config.toml
arch = "jasper"
model = "CTC audio transcriber"
dataset = "short read English sentences (LibriTTS-R)"
train_examples = 26041
gain_aug_db = 10
input = "waveform_16khz"
tokenizer = "char"
vocab_size = 32
norm = "batchnorm"
hidden_act = "gelu"
drop_path = 0.2
depths = [5, 5, 5]
kernel_size = 5
wave_channels = 128
wave_strides = [5, 4, 4, 2]
widths = [96, 144, 208]
init = "lecun_normal"
residual_init = "scaled_by_depth"
optimizer = "soap"
beta2 = 0.99
learning_rate = 0.0022
beta1 = 0.95
shampoo_beta = 0.95
eps = 1e-08
precondition_frequency = 32
max_precond_dim = 1536
merge_dims = false
one_sided = false
adamw_lr_other_params = 0.00094
max_grad_norm = 1.0
ema_decay = 0.999
max_steps = 5700
batch_size = 256
epochs = 56.0
lr_schedule = "cosine"
final_lr_fraction = 0.05
warmup_steps = 280
weight_decay = 0.08
adamw_weight_decay_other_params = 0.05
Rows from block 5 of a small CTC audio transcriber, named by matrix and row number. Rows with one number belong to one channel. Each number is 128 + 32 x the weight over its row's rms, rounded and kept within 0 to 255. All counts start at 0. Numbers have three digits each.
After each channel's rows are labels from the 100 clips, of 14848, where the channel reaches its highest value: "loudest band" is the band of the loudest frequency at the time of the peak. Only what is clearly more common there than usual is listed. The data: short read English sentences (LibriTTS-R).
# convs0: first width-5 conv, stride 2 (model.blocks.5.convs.0.weight, 144x96x5, each kernel summed), inputs 0-95
# convs1: second width-5 conv (model.blocks.5.convs.1.weight, 144x144x5, transposed, each kernel summed), outputs 0-143

convs0.24:090090087150203074109079076120141135161142103151144135095096102129163112073129136122193168093111161155146151133108117140092108147136105176109093095129101131111167137141175091133077093146137091140130156097125179105106159124133104176133103064173140082160130081126190095104073050144143161154
convs1.24:159153146158094124124140109133173145184201089045134189097158144131124111116121085152154143191154131151127131115193095149121154176139124088112133091169139152115107080116110161115135133097075132166162090108168148115118159120132150165131131098083164151103174130184160118144091107136114062126173094154140161126164144127162141153125155129195130097121054168106125142101126127130134043186120153071101127152136147155112087068139076080175193
loudest band: 250 to 500 Hz

convs0.65:102096117126087109167097170092079115109150127070092102155138087159198160083159206128097220074117127148073130105140164086113108119120164089148158139122115166113105176121157095111120088088091095157124101078052146133130092114135143087123117101163144116118118145158100088111068128134138136141
convs1.65:126132130116072120132135150159104103107099129084118135147160173149136127153059115123110104071093092098098053152116199105154147156121143105097089103149175096136202136138096102075132116162106104063141153109152142128188120112129138126155078136155127182098090185105125150144150167132090134131099094149078140161093109101186093121163148084133163196099098126093084059155077187068139092171130165112080072165109112136138152147101123092157129
loudest band: 250 to 500 Hz

convs0.97:160150135144144143108099124113127070139157138150104135162116137161075109117128174155083093148097067124110122158107100170156129151125120172136151161167081118153093186133043119130130140150141126160114151169175103121109123099068140150093129214173157124104009139117157079153157156149101099133
convs1.97:118124152147161117134135069182109115133075137118124075115163143108177088176110098145111128088123142123111109184148052082110117130103129131123210084110159075142144097144073085112155125170077103137145194082036093107080106119085095135147156195110105127106148077104128094135115099164151090080097150145129141116196121102128126073098153117113089182112061149128084140090151091127089097094136151107109136123149104139139156095089157106133178
loudest band: 250 to 500 Hz

convs0.47:137078116124145132147144137115137128158145126131125029146081137103123135091158141120167124135131087079146160130082076133157119059118058145143116117095115110082185097143122102111140117109156181102104147148082083050118102155118111102058161087053154069160127119128135180109142112116105083164
convs1.47:143059153064141089093120095137122114123139193153118099143102177088117096157117120175131128142143119118156072162155123141177072160081149057123098153080140160115113134100158142118082150125147119136111117162157104145123127080160139175090129142144132119199061129162190134082158111152080154142103124104084068164117148172120138126034183154097123131098150146136157115111082169127179132172153111205156124136135077096117179159155155173142109
loudest band: 4000 to 8000 Hz

convs0.86:156094138070142175106119115207112162150102118118150139090128096124122152137166127128110161131009162106110182155097133125130196172122130131088105109100088097091188127137127135108134110108137081078135079098175134159120136123166126151094074111111066134172097166124177162109103093140144131170
convs1.86:123167070178189159057159123146140116127126114137051147112128162092101143093169151136149138109063127112094117126075133102141111124142072063087076120171108074096180090080148122134107110123172181066151086142125145101105059144068165123129115109130119192048148128172126093149083125104127141108200147076109097115152119169140087095075118153097149112172122125141151135154120124080102141094131155129148107111097136142124178107163144147166126
loudest band: 2000 to 4000 Hz

convs0.52:115147083111091182105090177151180110145174127099080137069141177105137110124133081126153167079144093120176122131111149151065146156117119120137127131154192066069164145105132092200122116110165155111070120105106093195159090128118069120100129170078099128136171124132094171141117088136117140155
convs1.52:115088163144139126109065144161132092158152114109111122156161063115085131137166108180097085161122110124197106119168177122089091156112158107101132107069051140078141112122175066085108144113136132117158123139139211195125131146098151123121147182111084154139120107103132117207087137114135162146175045148134124069124146117099101076131139086154165091086057136141065116130138122144149104106125048143149144128118087093148103092142126122129132
loudest band: 4000 to 8000 Hz

convs0.3:152118099118088168080125138113102157104126092119102194117133130155149181102197092107154122102126138107151133170091191165082119100111128125122114091118090066124117099170192125105156062121140126113107087127138171121087168116116178136108114132063212124163064129137078153143166070137116118102
convs1.3:163172140113113064049179145119160126091207111135158100101148088077110114101122149139120131123158188122103158096068091114153082130124104148097134103069175110161132107116108098152126142138121061134119089080097117107103130148074160135157188118122111084094099174071077133088139120089138120140100183097078127154155105139070137095153076140119101144103124107157151054156152122136110109118136120145132148106124067067102142078071124067088137
loudest band: 250 to 500 Hz

convs0.58:077120134127209132097127147194119178157160122114177182133090126081090092154121129109138085140135159117111057139070091132122163083106137107111126193148105123096128095095119127130159179112121167143141087153166135120095090124076159143079094133161129088144156093125128129094154200202081133119
convs1.58:097116077139096102134113158120118095060086097099122076085083130159135140105117154101082110114178153081108101099134073120112122104175069129128070110165156188146102142115151078070103156134155090143118141229152090140119125151147111149149119144083138107133091071147138141116150153101108119153082119121100133118093137111135114084134168135157061179114141168076094100140099116114113134151090112074085026134141117118079160081072120112177156
loudest band: 2000 to 4000 Hz

convs0.2:113133145101092208089137145136126124086120153097090163128172068092142082143095201113112061121136197125116216074125084135136175134149107180115117137182148187142113096129117149143179131086096130127103140083131096127110119075054129136105127146098125118115120133158136119114178126174122116165
convs1.2:092079115178137097140089166108087087149170111102097136140144169143127099118131137077083113153145116145116076164119155185114171137130121136075102128156117142093141105096112087092139166061115168205130113112016094101112150129136103127141146072126162180130180088099132094132139111111121085142089131198110142147135139138066116108126067152125110182098118099109161167107146140158163123086086153130138096166127149153079082128054060103122100
loudest band: 250 to 500 Hz

convs0.64:160133093101107089124119166161102113217111091125110063136140133097141149178122113151109086109107093119126079169080153054124148097161107131099136106125112101148103158097206079085131089123103147132097106120104043120145158092133082118089098110074069186114111137098125113138139079145161144141
convs1.64:115070126100098157137127090138077145110170192104083057097136122169141106131152158168102149119086132134171140108096115123140164166153178118098127131101084089101073129184102160154068061114124122133085132069087180159138103129087164127144155086101130157148123093085158120150113128111112147120146124057086125118058095092121138132135120096140165104159142153121093067060139061121209162115087033109099148120139121117122092138145132127124127
loudest band: 250 to 500 Hz

convs0.115:075128140124137126058126181220109089175131120145104093110182155153096091091131108119117150081099155152080145125125152172154091118132156109100144133136161124161135062103084065122115110112193094078096114143128062110067149065144113107089084100134105130115114132147124121102133120129158071176
convs1.115:093083117154194093153104088166154103091158169146102112071085157114138131105112186152144085188160187193198168191129122172161104137119126130164182144082095164134127088086138167150148158120157161076136160153146145132156048157104154126128100154144177159096146165142153128092156164125105133133138124137111125120148139183079125149170119194074143165141173093124183155157123147142145074117135047141114120144140111092172126148108124111098138
loudest band: 250 to 500 Hz

convs0.91:092147115157145148136090119107138099085116160109087103102115078116140156102128127132127081134086096138075117079111099139149069089165122144156144130151125119075135165118169060076121114131169071226127175177099156076139140177111108139175142134109111130072126190109107111170048138139103128126
convs1.91:149144149173092079148090170130151089136147113089075158156097116143152111090152159118153113148135128041153118141158138106082184127100102136073104132085085127094163186110119091124165151173109093193083132141132179104138157103136112142132140126157143049130175155123146142134079125134112141143095153130117124121126189148105129166157141156132107089122167132109168255182149134182144164102077110153205119156135171113081102138105104081130124
loudest band: 250 to 500 Hz

convs0.98:099079166061101092063093154123120125094076152072134144097057089122140112089132151119149177105138056084084139107151140086088155191155125128136134130114153106138147120107144077089167080168094127208175178104134125142140093097134082133120150109114116084108117145144151115173135117089106151155
convs1.98:147135153182165130103167127151145151177115113147133152126126104188106169115094106125054114134167126183087086155123112157159164111207150133137151177119198121173142137122120138114096137104082125169125181213139135120133110128127151134150125156148134123083171132150104129068135079115141136131130087089180089237141149117124134153110165130163144124193140089087086104063138139080164077128083149035140143124119134125104177112152095126139136
loudest band: 250 to 500 Hz

convs0.120:222171136104152137141126120168115134100074107111147067159125169130100105167119160142158099129128145097156202112162159146078090147078143118117111137115139194091140170117101116202166136174154153118157070096156171115080128164112152094125163141127141146107155139130104194147199097101156120110
convs1.120:128069099132091192103113085095083133156160096158112141135183063137194177144130114137128130107155054065179112126116094094125110133108099133099135132128143149126086098116120142106096092095147095060186112094152147098123176131116082097125126162148108112085137171114085105085122109100117093148140169124153118090125160099185100095099173047153101069075112123137082088130114155081059122121139110089111119095124154137108107117116056175175149
loudest band: 250 to 500 Hz

convs0.109:067153134112176159110136147134090110098139157117128117044152169141180146118087105178078151087134097173116109146073118133082157150135095074088147109154127102149114098137175107104192098116149153197145122089116068140153139114130167157107149065109161106130067143153124086097134121114070089168
convs1.109:129098157110111101182077054121153164177135170136126082120107107130149157154144158097100140158091118107132114158178165165124154075094111146186129094127178158134144066157143126111142184132157144198072218156134131104136126077111143166157124128123092166132080174176117130157060135157123125101124183126099130134133173165179112174104166084062124157131142161141113090154173098170165141095154110120137141122144136121138073141074114127208124
loudest band: 250 to 500 Hz; 2000 to 4000 Hz

convs0.111:132090173124122108085152124071156129107083128107091119158145129130134076075147160160130118127138188104076178079190189151085112103124097120152111070066119096090126110138139076099099150143108094182082142136139129069131131076105120102089095083112137129118186140061078185136122128127136103140
convs1.111:152154144130147152118119147072113118072135206137118178113088136064101142114122167102131145201084106152047152063101086085125160080119098114171150151120124052067125144107139197150134103099055125109107152128157106135080100127115127176095129133093088116120110061107177164117171118156115105132126154168123153145083157051162113159140145101148098141164125135142106117211157118121152130168091156135132162104119143121141116072126180117150126
loudest band: 250 to 500 Hz

convs0.139:072149109108134095063069108152120060076125157109134101135159106149091105078109169088138154124155080154169125143100164097074051193134086107089149127147085163073083109126120135158107130138165096179176081066143110136138133101103121131173141155163149176153097115138164117138133117143144101116
convs1.139:055161196165143151144100090173150132100088146133116124099157170136098069120103136132153174107151072188158085142142143122110152058110126166160117105142185088111163106150100137136085101191174051066106074142100131170147108159164068102102117049136111070152132109183109147104109126127108092118115157147153080112126122123123101122133116178147160068166135155151086096119122112127123144153161145159163092110135060172143109109147142176105122
loudest band: 250 to 500 Hz; 500 to 1000 Hz

convs0.11:148153180099068151121153106092119095112126148128106085152106110136167115102171076164080148171129137081112184090166129112118112109102130061085151105161148182092160120138127099162126112106118127115056105133048114139136148129120147121094127231147134092138093077138115105156125165067139088081
convs1.11:164084138088163136172098106153102155154200067123059087177095146118117145090198123097120137151171118142091112102116119138104122102150128105161113147109139136094074148085114116121111132122076137106147108145102158108128205182123143116052132089119197166127145128119186140144080155126145110170066107161088113101074173146172126091106127072134096120092113099090148148133091176158122078088094094122144143081150190132152140115138173193167119
loudest band: 250 to 500 Hz

convs0.106:095128107180141131121120094127141068117153129121129127125139132099077126141145113195097190133136140116140157063125159101126122104117165065115077114179153171120105139141109178191112122123141164087132122167118098068097095144153137119113114183019128120135153116198116162193145087177119164112
convs1.106:089115155098152070160120124072135152117102152132083153094176108138075178113126102102126109144130101130155124091118156100117121113129109057121127210091150102123154108150116082161077125106121104141193124107154143204128121087139102162146102123196115121128026132094087130150173138187160106179171159168159118096142178115188128147102048100121149162110140108131138101109128135138167086124079102154156164119044113145139149123157103085158144
loudest band: 4000 to 8000 Hz

convs0.13:109147147123144182122115061120155101101180145109160192150118106103201136085113109052110116126119122100144145087105109148141100120080155126148148128117136142088096162150216139120149160069136104079133118145087171117135149073200147175124170114060115100156124089129109083155133136073090121120
convs1.13:123062098132166115138092102123154105061097138098076163115156113073191115105136105133160082122129131112161155097131106132049120129137100094132053041120119122113132124111128120134083076110100096093147129093112132132150169147086115118187049127095132149181068111116119141074062089078109119104138097093084099122070100093141085127175095120111138116107135137095172098107116135131179099102144104099136074104062102150108141140152128124103059
loudest band: 250 to 500 Hz

convs0.80:124143173123104127133170157098129144064137158144101089106135112155104109104180069136097135067070138116116126161142055133151158079135173168106089096105091110135119109173097099186088127072161097115144111127144141017076145077107089117151136157124150125110139123105160091147064099139125141152
convs1.80:133113166117087133122115141065139124167143136162104182206134102124132161139134130121165182100152076144066105139165127105147111096114145162117127138161176121152151165144177119116108127151137115103173183208095106138145088081143137187069154164148087132174166168143145089090102106173124126195141107124122154124130099123166096121165065187082174089119169098134185088130118121107148112133090174097067166170153119117134071106061087137133143
loudest band: 250 to 500 Hz

convs0.117:072121046112179093085108129111137123057156133145149058074108126117202181139102061112066104117149126137149136123095154058142113105122136070168110151088143135087153185100137139157145103111156129198109163115113136133097099107168129076155113121100102112121158141122098117095113115161111112098
convs1.117:114082134134142104124108103124103189142089139037090088148144121139127111129105186068075128128107167126158086124151136118138083142054128183172128126090109170128156194103168142149145088148112117166081089133094152109102088179084155111185109105147130091182121132143139074165134183160094104131170118167101158106115128146117132132082091088115100102094148127117098106151158138142117181133101136177136196064134068137139177085110201160126146
loudest band: 250 to 500 Hz

convs0.74:123104100115196098123131177095106148145105167098177160135135131143075148156097085109149154090166137198147139109184101087162098168164175128131068106143140136093111091110129158115159102074140164130161172087095116102114117073141104060125134105093066132082131086131112133130114126217111090133
convs1.74:120091101143163086139121094133091114121132106110146139141099145138114114124111152131169134177135161091169009136160131113130139110097163152119139125013161134160122148099093187052160109120173178135128072102143122147118118141089150116149107076140187150078098106110088115118180179139122166121089152097150099131103163100085125150129101074138137131124167090127174155143081156110098138121071155174084144083099146142160161163145182056111116
loudest band: 250 to 500 Hz

convs0.135:112152127167119189141045134065128138109081088195170180117098133113136192121141097107135159146148119161117086076136110138090116142159140097138154127116100099167120127170191077135124110162050162126138112127132109155193106090155136135132113177110091160195154134127094172114140075120116145171
convs1.135:098084127129126150199129129168092110161104113097156076178108104133100079077141079140116122155073153125100176134066157118138151116147102078104119118105110112095136138045187105063143165096154144107115153173137138142154145117126141186115148131065093146100148197071091180070114136078166138127089115118100159102099124167184113130125104154186109096137137145114101080109101175122081097116119110174090151126070174101127100077124089132085125
loudest band: 250 to 500 Hz

convs0.99:127171078142058103153187064099136129132052145117097111133124183102147120143120140140148157139073034113122123150139095114183096137161118151175105093182180115109127145174130118059164183150128109148107150113120048162128119149177160134133181148104158131125136131126116131127141117156079165136
convs1.99:101130115151116165112161137138067131091092125173098100106078101165108087067121145109149064118108143186106115145132170081156103125160095150083102101085140124113118044129110088102176098089171135137124120189157126101094134075100062096158112112093115163108098192114160141117129181124140083082069164105145155132123109174154085098107102084086135157089107139110137134080088180118073175176103070105084151119126168109130155116102142097152142
loudest band: 250 to 500 Hz

convs0.134:095079130116168113106118147112130060087096129136131141107139185121156108157126110039139167163122133075171127127146083060071133085153111133086153143081182098131173130142110187153094118119163139176142132123114122137145191082166093181140108121163105113124122085127085129095065171138091088122
convs1.134:111120135138152162129175152110149136148141133140108093127140103183137198152112095112149123200166139086097123114150049137111135114191099142141150214197170163102179135109156153135156131105097095148150191117120167115140168095197181108138144132095219126151129096125086101165109168109088108111131093133098135100102112133192132157139099138100164151157108107138205119188128159106161153132109158127124103190132105074139105199125102162131120
loudest band: 250 to 500 Hz

convs0.126:115056054098164164144118128113115093101096123104179079152084140110165106134100115150131172093133100114217163142141195079168127138158121127188148166095129124149136165142130115132108105128124194100123093147128071140129151110136120112114111084147078096115185115118061147078131095117087101181
convs1.126:113144092148112108103086148134147145177137120146105108073212114123153135129067087160117171081107160198151148071149102110121173087147087226129150090124092137126074125137112184157114126057140154097099109085138115139160113137122045187107147135084122107100177101180102117103147104160108134127135136147181094122163117098112140184122111156154102134111075101094129108148095123126103157098078164146059079159110078103152148080128116150133143
loudest band: 250 to 500 Hz

convs0.70:108155086154158144126157142118113178123121160107209158129115126082123175087191120148150134111089061130104180126074151140132180121106146138119113077138128106136152168148088097113129082088146099125089145112110092131157111091116181162108013102139105106145123125114062124126140130158121154047
convs1.70:186164112119197154083135161189127135067177121093165152144112165124105105132126126126154150173126151126146130106135137153075112100139217169189054136165152114181123087108101129143095122118115111097109136136125137108135089159104112134181110134104137116105142149168216185113156085125117074145116133144132145131179101148140136073093171124149160144149115125094034137149070187108129016088105146151156142137146129155096145119145123109128123
loudest band: 2000 to 4000 Hz

convs0.50:121109135075138125110116132168178163107131083106137096078121140114129125165131103109170148104112112169120101092126106040127121154143181100156083077074105169045102097127146134129086150137177142111132102076096086075117148117067074135075145110080146168139135139116105169153098063122143109175
convs1.50:116159140179106139170175150121153115151144094134137129111171096096122154117149088151122158085081121134132109144131062133101129050119119079088140164165135129133116141105112119135120141095166067210132130164079115156095131130119066130125109117136160085126145054118136129211098036107141107131136157227170165101156125124105128102131113134111099073102182107117147164126165171191154132113151127092118091080135149073116124075143074077112104
loudest band: 4000 to 8000 Hz; 1000 to 2000 Hz

convs0.87:126110083114145134128145144150101157036101111153066128061121090142141126147150098101114127115154138078127172133138094088096189161104143052124172156120105124193112177139159147118099113068127175200085125139118105078107137065093163121112083136142156121129099119142057097133101124091145145120
convs1.87:152171141156199103116130132121117140136131123135105073053171112130116101144158116082209166137114089171131143142110076178169136086112098128152098146175128168117081133125103160186155128125118073134132124054118180138136111112117101169114143076130126136150168098148076083109165146091146145191154190181156095115135116182124180122069127148137118139186106104129181129119053105147120113136169095179155132133118154099161139073195128099105143
loudest band: 250 to 500 Hz