config.toml
arch = "jasper"
model = "CTC audio transcriber"
dataset = "short read English sentences (LibriTTS-R)"
train_examples = 26041
gain_aug_db = 10
input = "waveform_16khz"
tokenizer = "char"
vocab_size = 32
norm = "batchnorm"
activation = "gelu"
drop_path = 0.2
depths = [5, 5, 5]
kernel_size = 5
wave_channels = 128
wave_strides = [5, 4, 4, 2]
widths = [96, 144, 208]
init = "lecun_normal"
residual_init = "scaled_by_depth"
optimizer = "soap"
beta2 = 0.99
lr = 0.0022
beta1 = 0.95
shampoo_beta = 0.95
eps = 1e-08
precondition_frequency = 32
max_precond_dim = 1536
merge_dims = false
one_sided = false
adamw_lr_other_params = 0.00094
grad_clip = 1.0
ema_decay = 0.999
steps = 5700
batch_size = 256
epochs = 56.0
lr_schedule = "cosine"
final_lr_fraction = 0.05
warmup_steps = 280
weight_decay = 0.08
adamw_weight_decay_other_params = 0.05
Rows from block 11 of a small CTC audio transcriber, named by matrix and row number. Rows with one number belong to one channel. Each number is 128 + 32 x the weight over its row's rms, rounded and kept within 0 to 255. All counts start at 0. Numbers have three digits each. After the name is the row's rms in percent of the matrix's.
After each channel's rows are labels from the 100 clips, of 14848, where the channel reaches its highest value: "responds to" is what is common among them; "loudest" is the band of the loudest frequency at the time of the peak. Only what is clearly more common there than usual is listed. The data: short read English sentences (LibriTTS-R).
# convs0: first width-5 conv (model.blocks.11.convs.0.weight, 208x208x5, each kernel summed), inputs 180-207
# convs1: second width-5 conv (model.blocks.11.convs.1.weight, 208x208x5, transposed, each kernel summed), outputs 180-207

convs0.166 099:144146166133101166155187121126097131088113156159119091094117168088095191096108136159
convs1.166 097:118116102116143113100150133163083158123127105126121137088137106105109098082121114202
responds to: the word "yes"
loudest: 500 to 1000 Hz

convs0.37 101:142155099164114114139105149101188091119088132113099092190109141175131129112138110140
convs1.37 104:128125090097177166090152176162119075128124139134125085099068132113167138148096083139
responds to: the word "never"
loudest: 250 to 500 Hz

convs0.162 106:126112149174145130139117132140097084079104144168151131158205076127098128148101159090
convs1.162 101:080141148116130140061171123155120136125113082170134126177123155139167160151124140089
responds to: the word "was"
loudest: 500 to 1000 Hz

convs0.73 097:133115126122152102107123163104155094100118128191137078169095156114117115132175215148
convs1.73 099:161113108115093163118094102102087101180109128097126107126066121075146129145098176099
responds to: the word "was"; the word "there"
loudest: 250 to 500 Hz

convs0.108 108:087202153117049102170066146106141151157089090130148135122169150033133123131140095120
convs1.108 102:114140115078082103142108171132115144145073122111133152066115112125116159123169107150
responds to: the word "again"
loudest: 250 to 500 Hz

convs0.158 102:134139137066109138148148088094175102141127130136163116123158126131153100177129139125
convs1.158 106:112191159135123165175091127139089163149080187091101148144156147116099123147194184080
responds to: the word "i"; the word "shall"; the word "should"
loudest: 250 to 500 Hz

convs0.67 104:082162180150112172161130127121102121048145058093124132132092114134125121151082123099
convs1.67 104:108058060088119128192153139156159154144173190136104119175084105023101103163167127164
responds to: the word "not"
loudest: 250 to 500 Hz

convs0.100 104:119082134207147122099151149150102126117079120068161138127047105090113098139125152097
convs1.100 086:184129187168219152124146202091091164104112150100110152123178159148166155077130115136
responds to: the word "quite"
loudest: 500 to 1000 Hz

convs0.111 103:169187122072155149127138134110144079061065077167125161108128123134154142156135111094
convs1.111 093:113072143106138122109129103171115134123202173156105115112137116135099104088150074082
responds to: the word "i"; the word "will"; the word "you"
loudest: 250 to 500 Hz

convs0.122 095:168171216106151117094165161153094065038128122162101103148132094133112091148138160132
convs1.122 110:129101156148151094144105144158107109153061130158154125151158088168105106097091106179
responds to: the word "it"
loudest: 250 to 500 Hz

convs0.35 093:099122141152133177099166124184120144141142101146181076091089124101086142153123131145
convs1.35 099:130103139132087102170110159094076090106126088165192150112102133108112095093114098109
responds to: the word "that"
loudest: 500 to 1000 Hz

convs0.9 090:171071066093101140110124106124124093143159086136082116186109136125138079146115057122
convs1.9 110:133102104165130144150175133174139129126150111092116157177078127103158177183071143113
responds to: the word "i"; the word "shall"
loudest: 2000 to 4000 Hz

convs0.113 093:163148172108179118058146162111113135143152064124082115165086084121177104139149157111
convs1.113 098:137143165127116117068081126047103198084151099159118168124170160121161158192099157096
responds to: the word "mr"
loudest: 2000 to 4000 Hz; 4000 to 8000 Hz

convs0.139 095:172159120075142170155115097071132099104066141083127132173126123086088058145112104083
convs1.139 102:108116134158123133082162154100161113091131085166115108092102114133177105117137127221
responds to: the word "you"
loudest: 500 to 1000 Hz

convs0.26 096:051138126131158095137121099069158108114101142102080140148172164085171087071100115125
convs1.26 097:126147134137082114125128059179137083152130152120160105125018111181139176104111107141
responds to: the word "do"
loudest: 250 to 500 Hz

convs0.204 098:114147170182082114154112102124130092062093125135108102129176136123100097117138126097
convs1.204 101:212115164090143127112159121164112102123160101107139119134145114124121176154127147124
responds to: the word "was"; the word "and"
loudest: 500 to 1000 Hz

convs0.97 108:057122107159182204131113109106136166134114170109165130068117143162132111144124118135
convs1.97 106:128121103144116182091084105135107124074165165121113125079130117124115090145234204083
responds to: the word "could"; the word "not"
loudest: 250 to 500 Hz

convs0.181 101:156181141142153100110151106156162074151166093133145111154084124102049146110079149113
convs1.181 099:114154120103119117176145087101080114152111204142095125128094100148100106164187135125
responds to: the word "could"
loudest: 250 to 500 Hz

convs0.110 115:088071138092148155154091111115085080084088124076102080114114097096093157096148130130
convs1.110 091:091105166122117109137104181094153200085071167131147135169119120118102150097182098148
responds to: the word "such"
loudest: 250 to 500 Hz

convs0.96 104:135162147087145136060073109126123141144112110130129130126086134122047152079151115145
convs1.96 095:138124150153136101113175122177224154191146169100136118170150114134139146095143136126
responds to: the word "it"
loudest: 250 to 500 Hz

convs0.176 105:121128092130137117146148178098179117099156094122124126154115127103113145167185166114
convs1.176 104:100140072132170145133135119100149122075154129089120102135160166103126130092134137089
responds to: text has "even"
loudest: 250 to 500 Hz

convs0.64 102:143168097120083156133131110119155152110150129137118148108147084140198091140123149142
convs1.64 108:179161149113096100066113149140156133154184101173111158160133126144114157187127140062
responds to: the word "the"; the word "of"
loudest: 250 to 500 Hz

convs0.145 094:159080139094113105057165133098132098117109156129129124117095143138123137110136153133
convs1.145 093:099159150149164171139128172160145148158124125120131112176149120206131071129143029094
responds to: the word "said"
loudest: 4000 to 8000 Hz

convs0.13 093:137091136173058124146181100180118069118134095133162133133082131130159107149109150124
convs1.13 089:141191076124065111154157126129132185108148164125106071176192073186101151135125138146
responds to: the word "we"
loudest: 250 to 500 Hz; 1000 to 2000 Hz

convs0.178 101:058147128084094136133095112102147122131176139135121133105089081099103109098142155105
convs1.178 090:152143146083145149166124106110123114119123145104139104160118078189105079191088134161
responds to: the word "the"
loudest: 250 to 500 Hz

convs0.170 107:115115143116066088124152121112188059126112150083113148126097219104087113120150110117
convs1.170 091:145210139110130126139151154131136114091102090143087098140091144113106159097117141099
responds to: the word "you"; the word "do"
loudest: 250 to 500 Hz

convs0.87 096:148133120115138090163132134089126114155134166177068081139090080126075169166141126141
convs1.87 093:146182117120151104095099112156134126151181124129123141175109103156128132160161105150
responds to: the word "was"
loudest: 250 to 500 Hz

convs0.80 101:119120112160174095192144165178203157134146129200120137138070136122107150108146151130
convs1.80 108:179131080106109172153110091136124117147097103185105117137153147151124157176141119115
responds to: the word "not"; the word "that"
loudest: 500 to 1000 Hz

convs0.45 097:087109112136110084135154108136138099094099139108125116151161114149113144107064135085
convs1.45 103:164100135099154103137092143166163107229154102105121115084091163151097099125163116121
responds to: the word "very"
loudest: 250 to 500 Hz; 500 to 1000 Hz

convs0.186 100:132187111149176134119089079074116103139116097112086120114154140126115120166131107106
convs1.186 101:182187072094109118080126152114096075129099099097160115139172166146184101218110120088
responds to: the word "little"; the word "a"
loudest: 250 to 500 Hz

convs0.136 108:134163100138129183127119117123140126109077113144114155112100160157077085090094149124
convs1.136 109:166128123101139192158141128146061123111119132122112147123152173184084158175166113064
responds to: the word "looked"
loudest: 250 to 500 Hz

convs0.60 101:034151148070122135113150096117130051120170123119127152160158082124144126206142120169
convs1.60 098:121181108118119094144132124114089099102144103152142103205165100172105150118135153103
responds to: the word "father"
loudest: 500 to 1000 Hz

convs0.40 109:149126096112156113074151114121105121104099130137085131110108130136082066193141191073
convs1.40 106:160093123123141176161102073138138102126162118160136106118110164117136130219123166099
responds to: the word "i"
loudest: 2000 to 4000 Hz

convs0.165 106:118190114114116091095162120081133110123062131122101131112170125085156141115101153131
convs1.165 109:063104141107131154128158117137094176110142197171117129195117109104174133102131145157
responds to: the word "but"
loudest: 500 to 1000 Hz; 250 to 500 Hz

convs0.118 096:174179120115189140124115091089159145128168148121105075109111078178137117133172139065
convs1.118 103:128127143137164147127155131154112102109167097021036097110117161095138118101136064145
responds to: the word "said"
loudest: 250 to 500 Hz

convs0.39 103:107076136116142129173097201165108065091105113183113120151122112142129196149113138172
convs1.39 105:083172148149124184149137132135113133100136166130121173088152181131124128171118130093
responds to: the word "no"
loudest: 250 to 500 Hz; 500 to 1000 Hz

convs0.135 102:136076130129146128190122166130119223090165116138135126159128107185144143181135187203
convs1.135 098:145112137122127173153168153171097128127198175116111098107080127098151116115213142155
responds to: the word "but"
loudest: 250 to 500 Hz

convs0.93 102:136149165167154133181137146126133146070158125128147099092107136103088077137157151180
convs1.93 103:182108074089129105140126165149112175141169127104096161065137126094135138111089115146
responds to: the word "yes"
loudest: 500 to 1000 Hz; 250 to 500 Hz

convs0.65 100:117117130123171139061153113110136085138159089110126161131112106102177136140139105089
convs1.65 110:083148078172089119126138075070110114080078104166089139093117023160122136112172090173
responds to: the word "very"
loudest: 250 to 500 Hz

convs0.102 098:062136111144170148131183125097161136156113091122150063150151196171054121092156157072
convs1.102 104:144088125142077126124096138156114130183160210140119071123150141135126096069103094147
responds to: the word "it"
loudest: 250 to 500 Hz

convs0.84 096:148137147087151091088154095086095154114084096095143088144148136049124060171119122097
convs1.84 104:122093152129151132103160114123154117158142033103122108116138145116046154181110155135
responds to: the word "with"
loudest: 250 to 500 Hz

convs0.69 097:118073111130146037126155088099142135121118134111137151114115085104189134148099166134
convs1.69 100:177136123138111142128160111181108086106170180114227095081100119128141164153156130116
responds to: the word "said"
loudest: 500 to 1000 Hz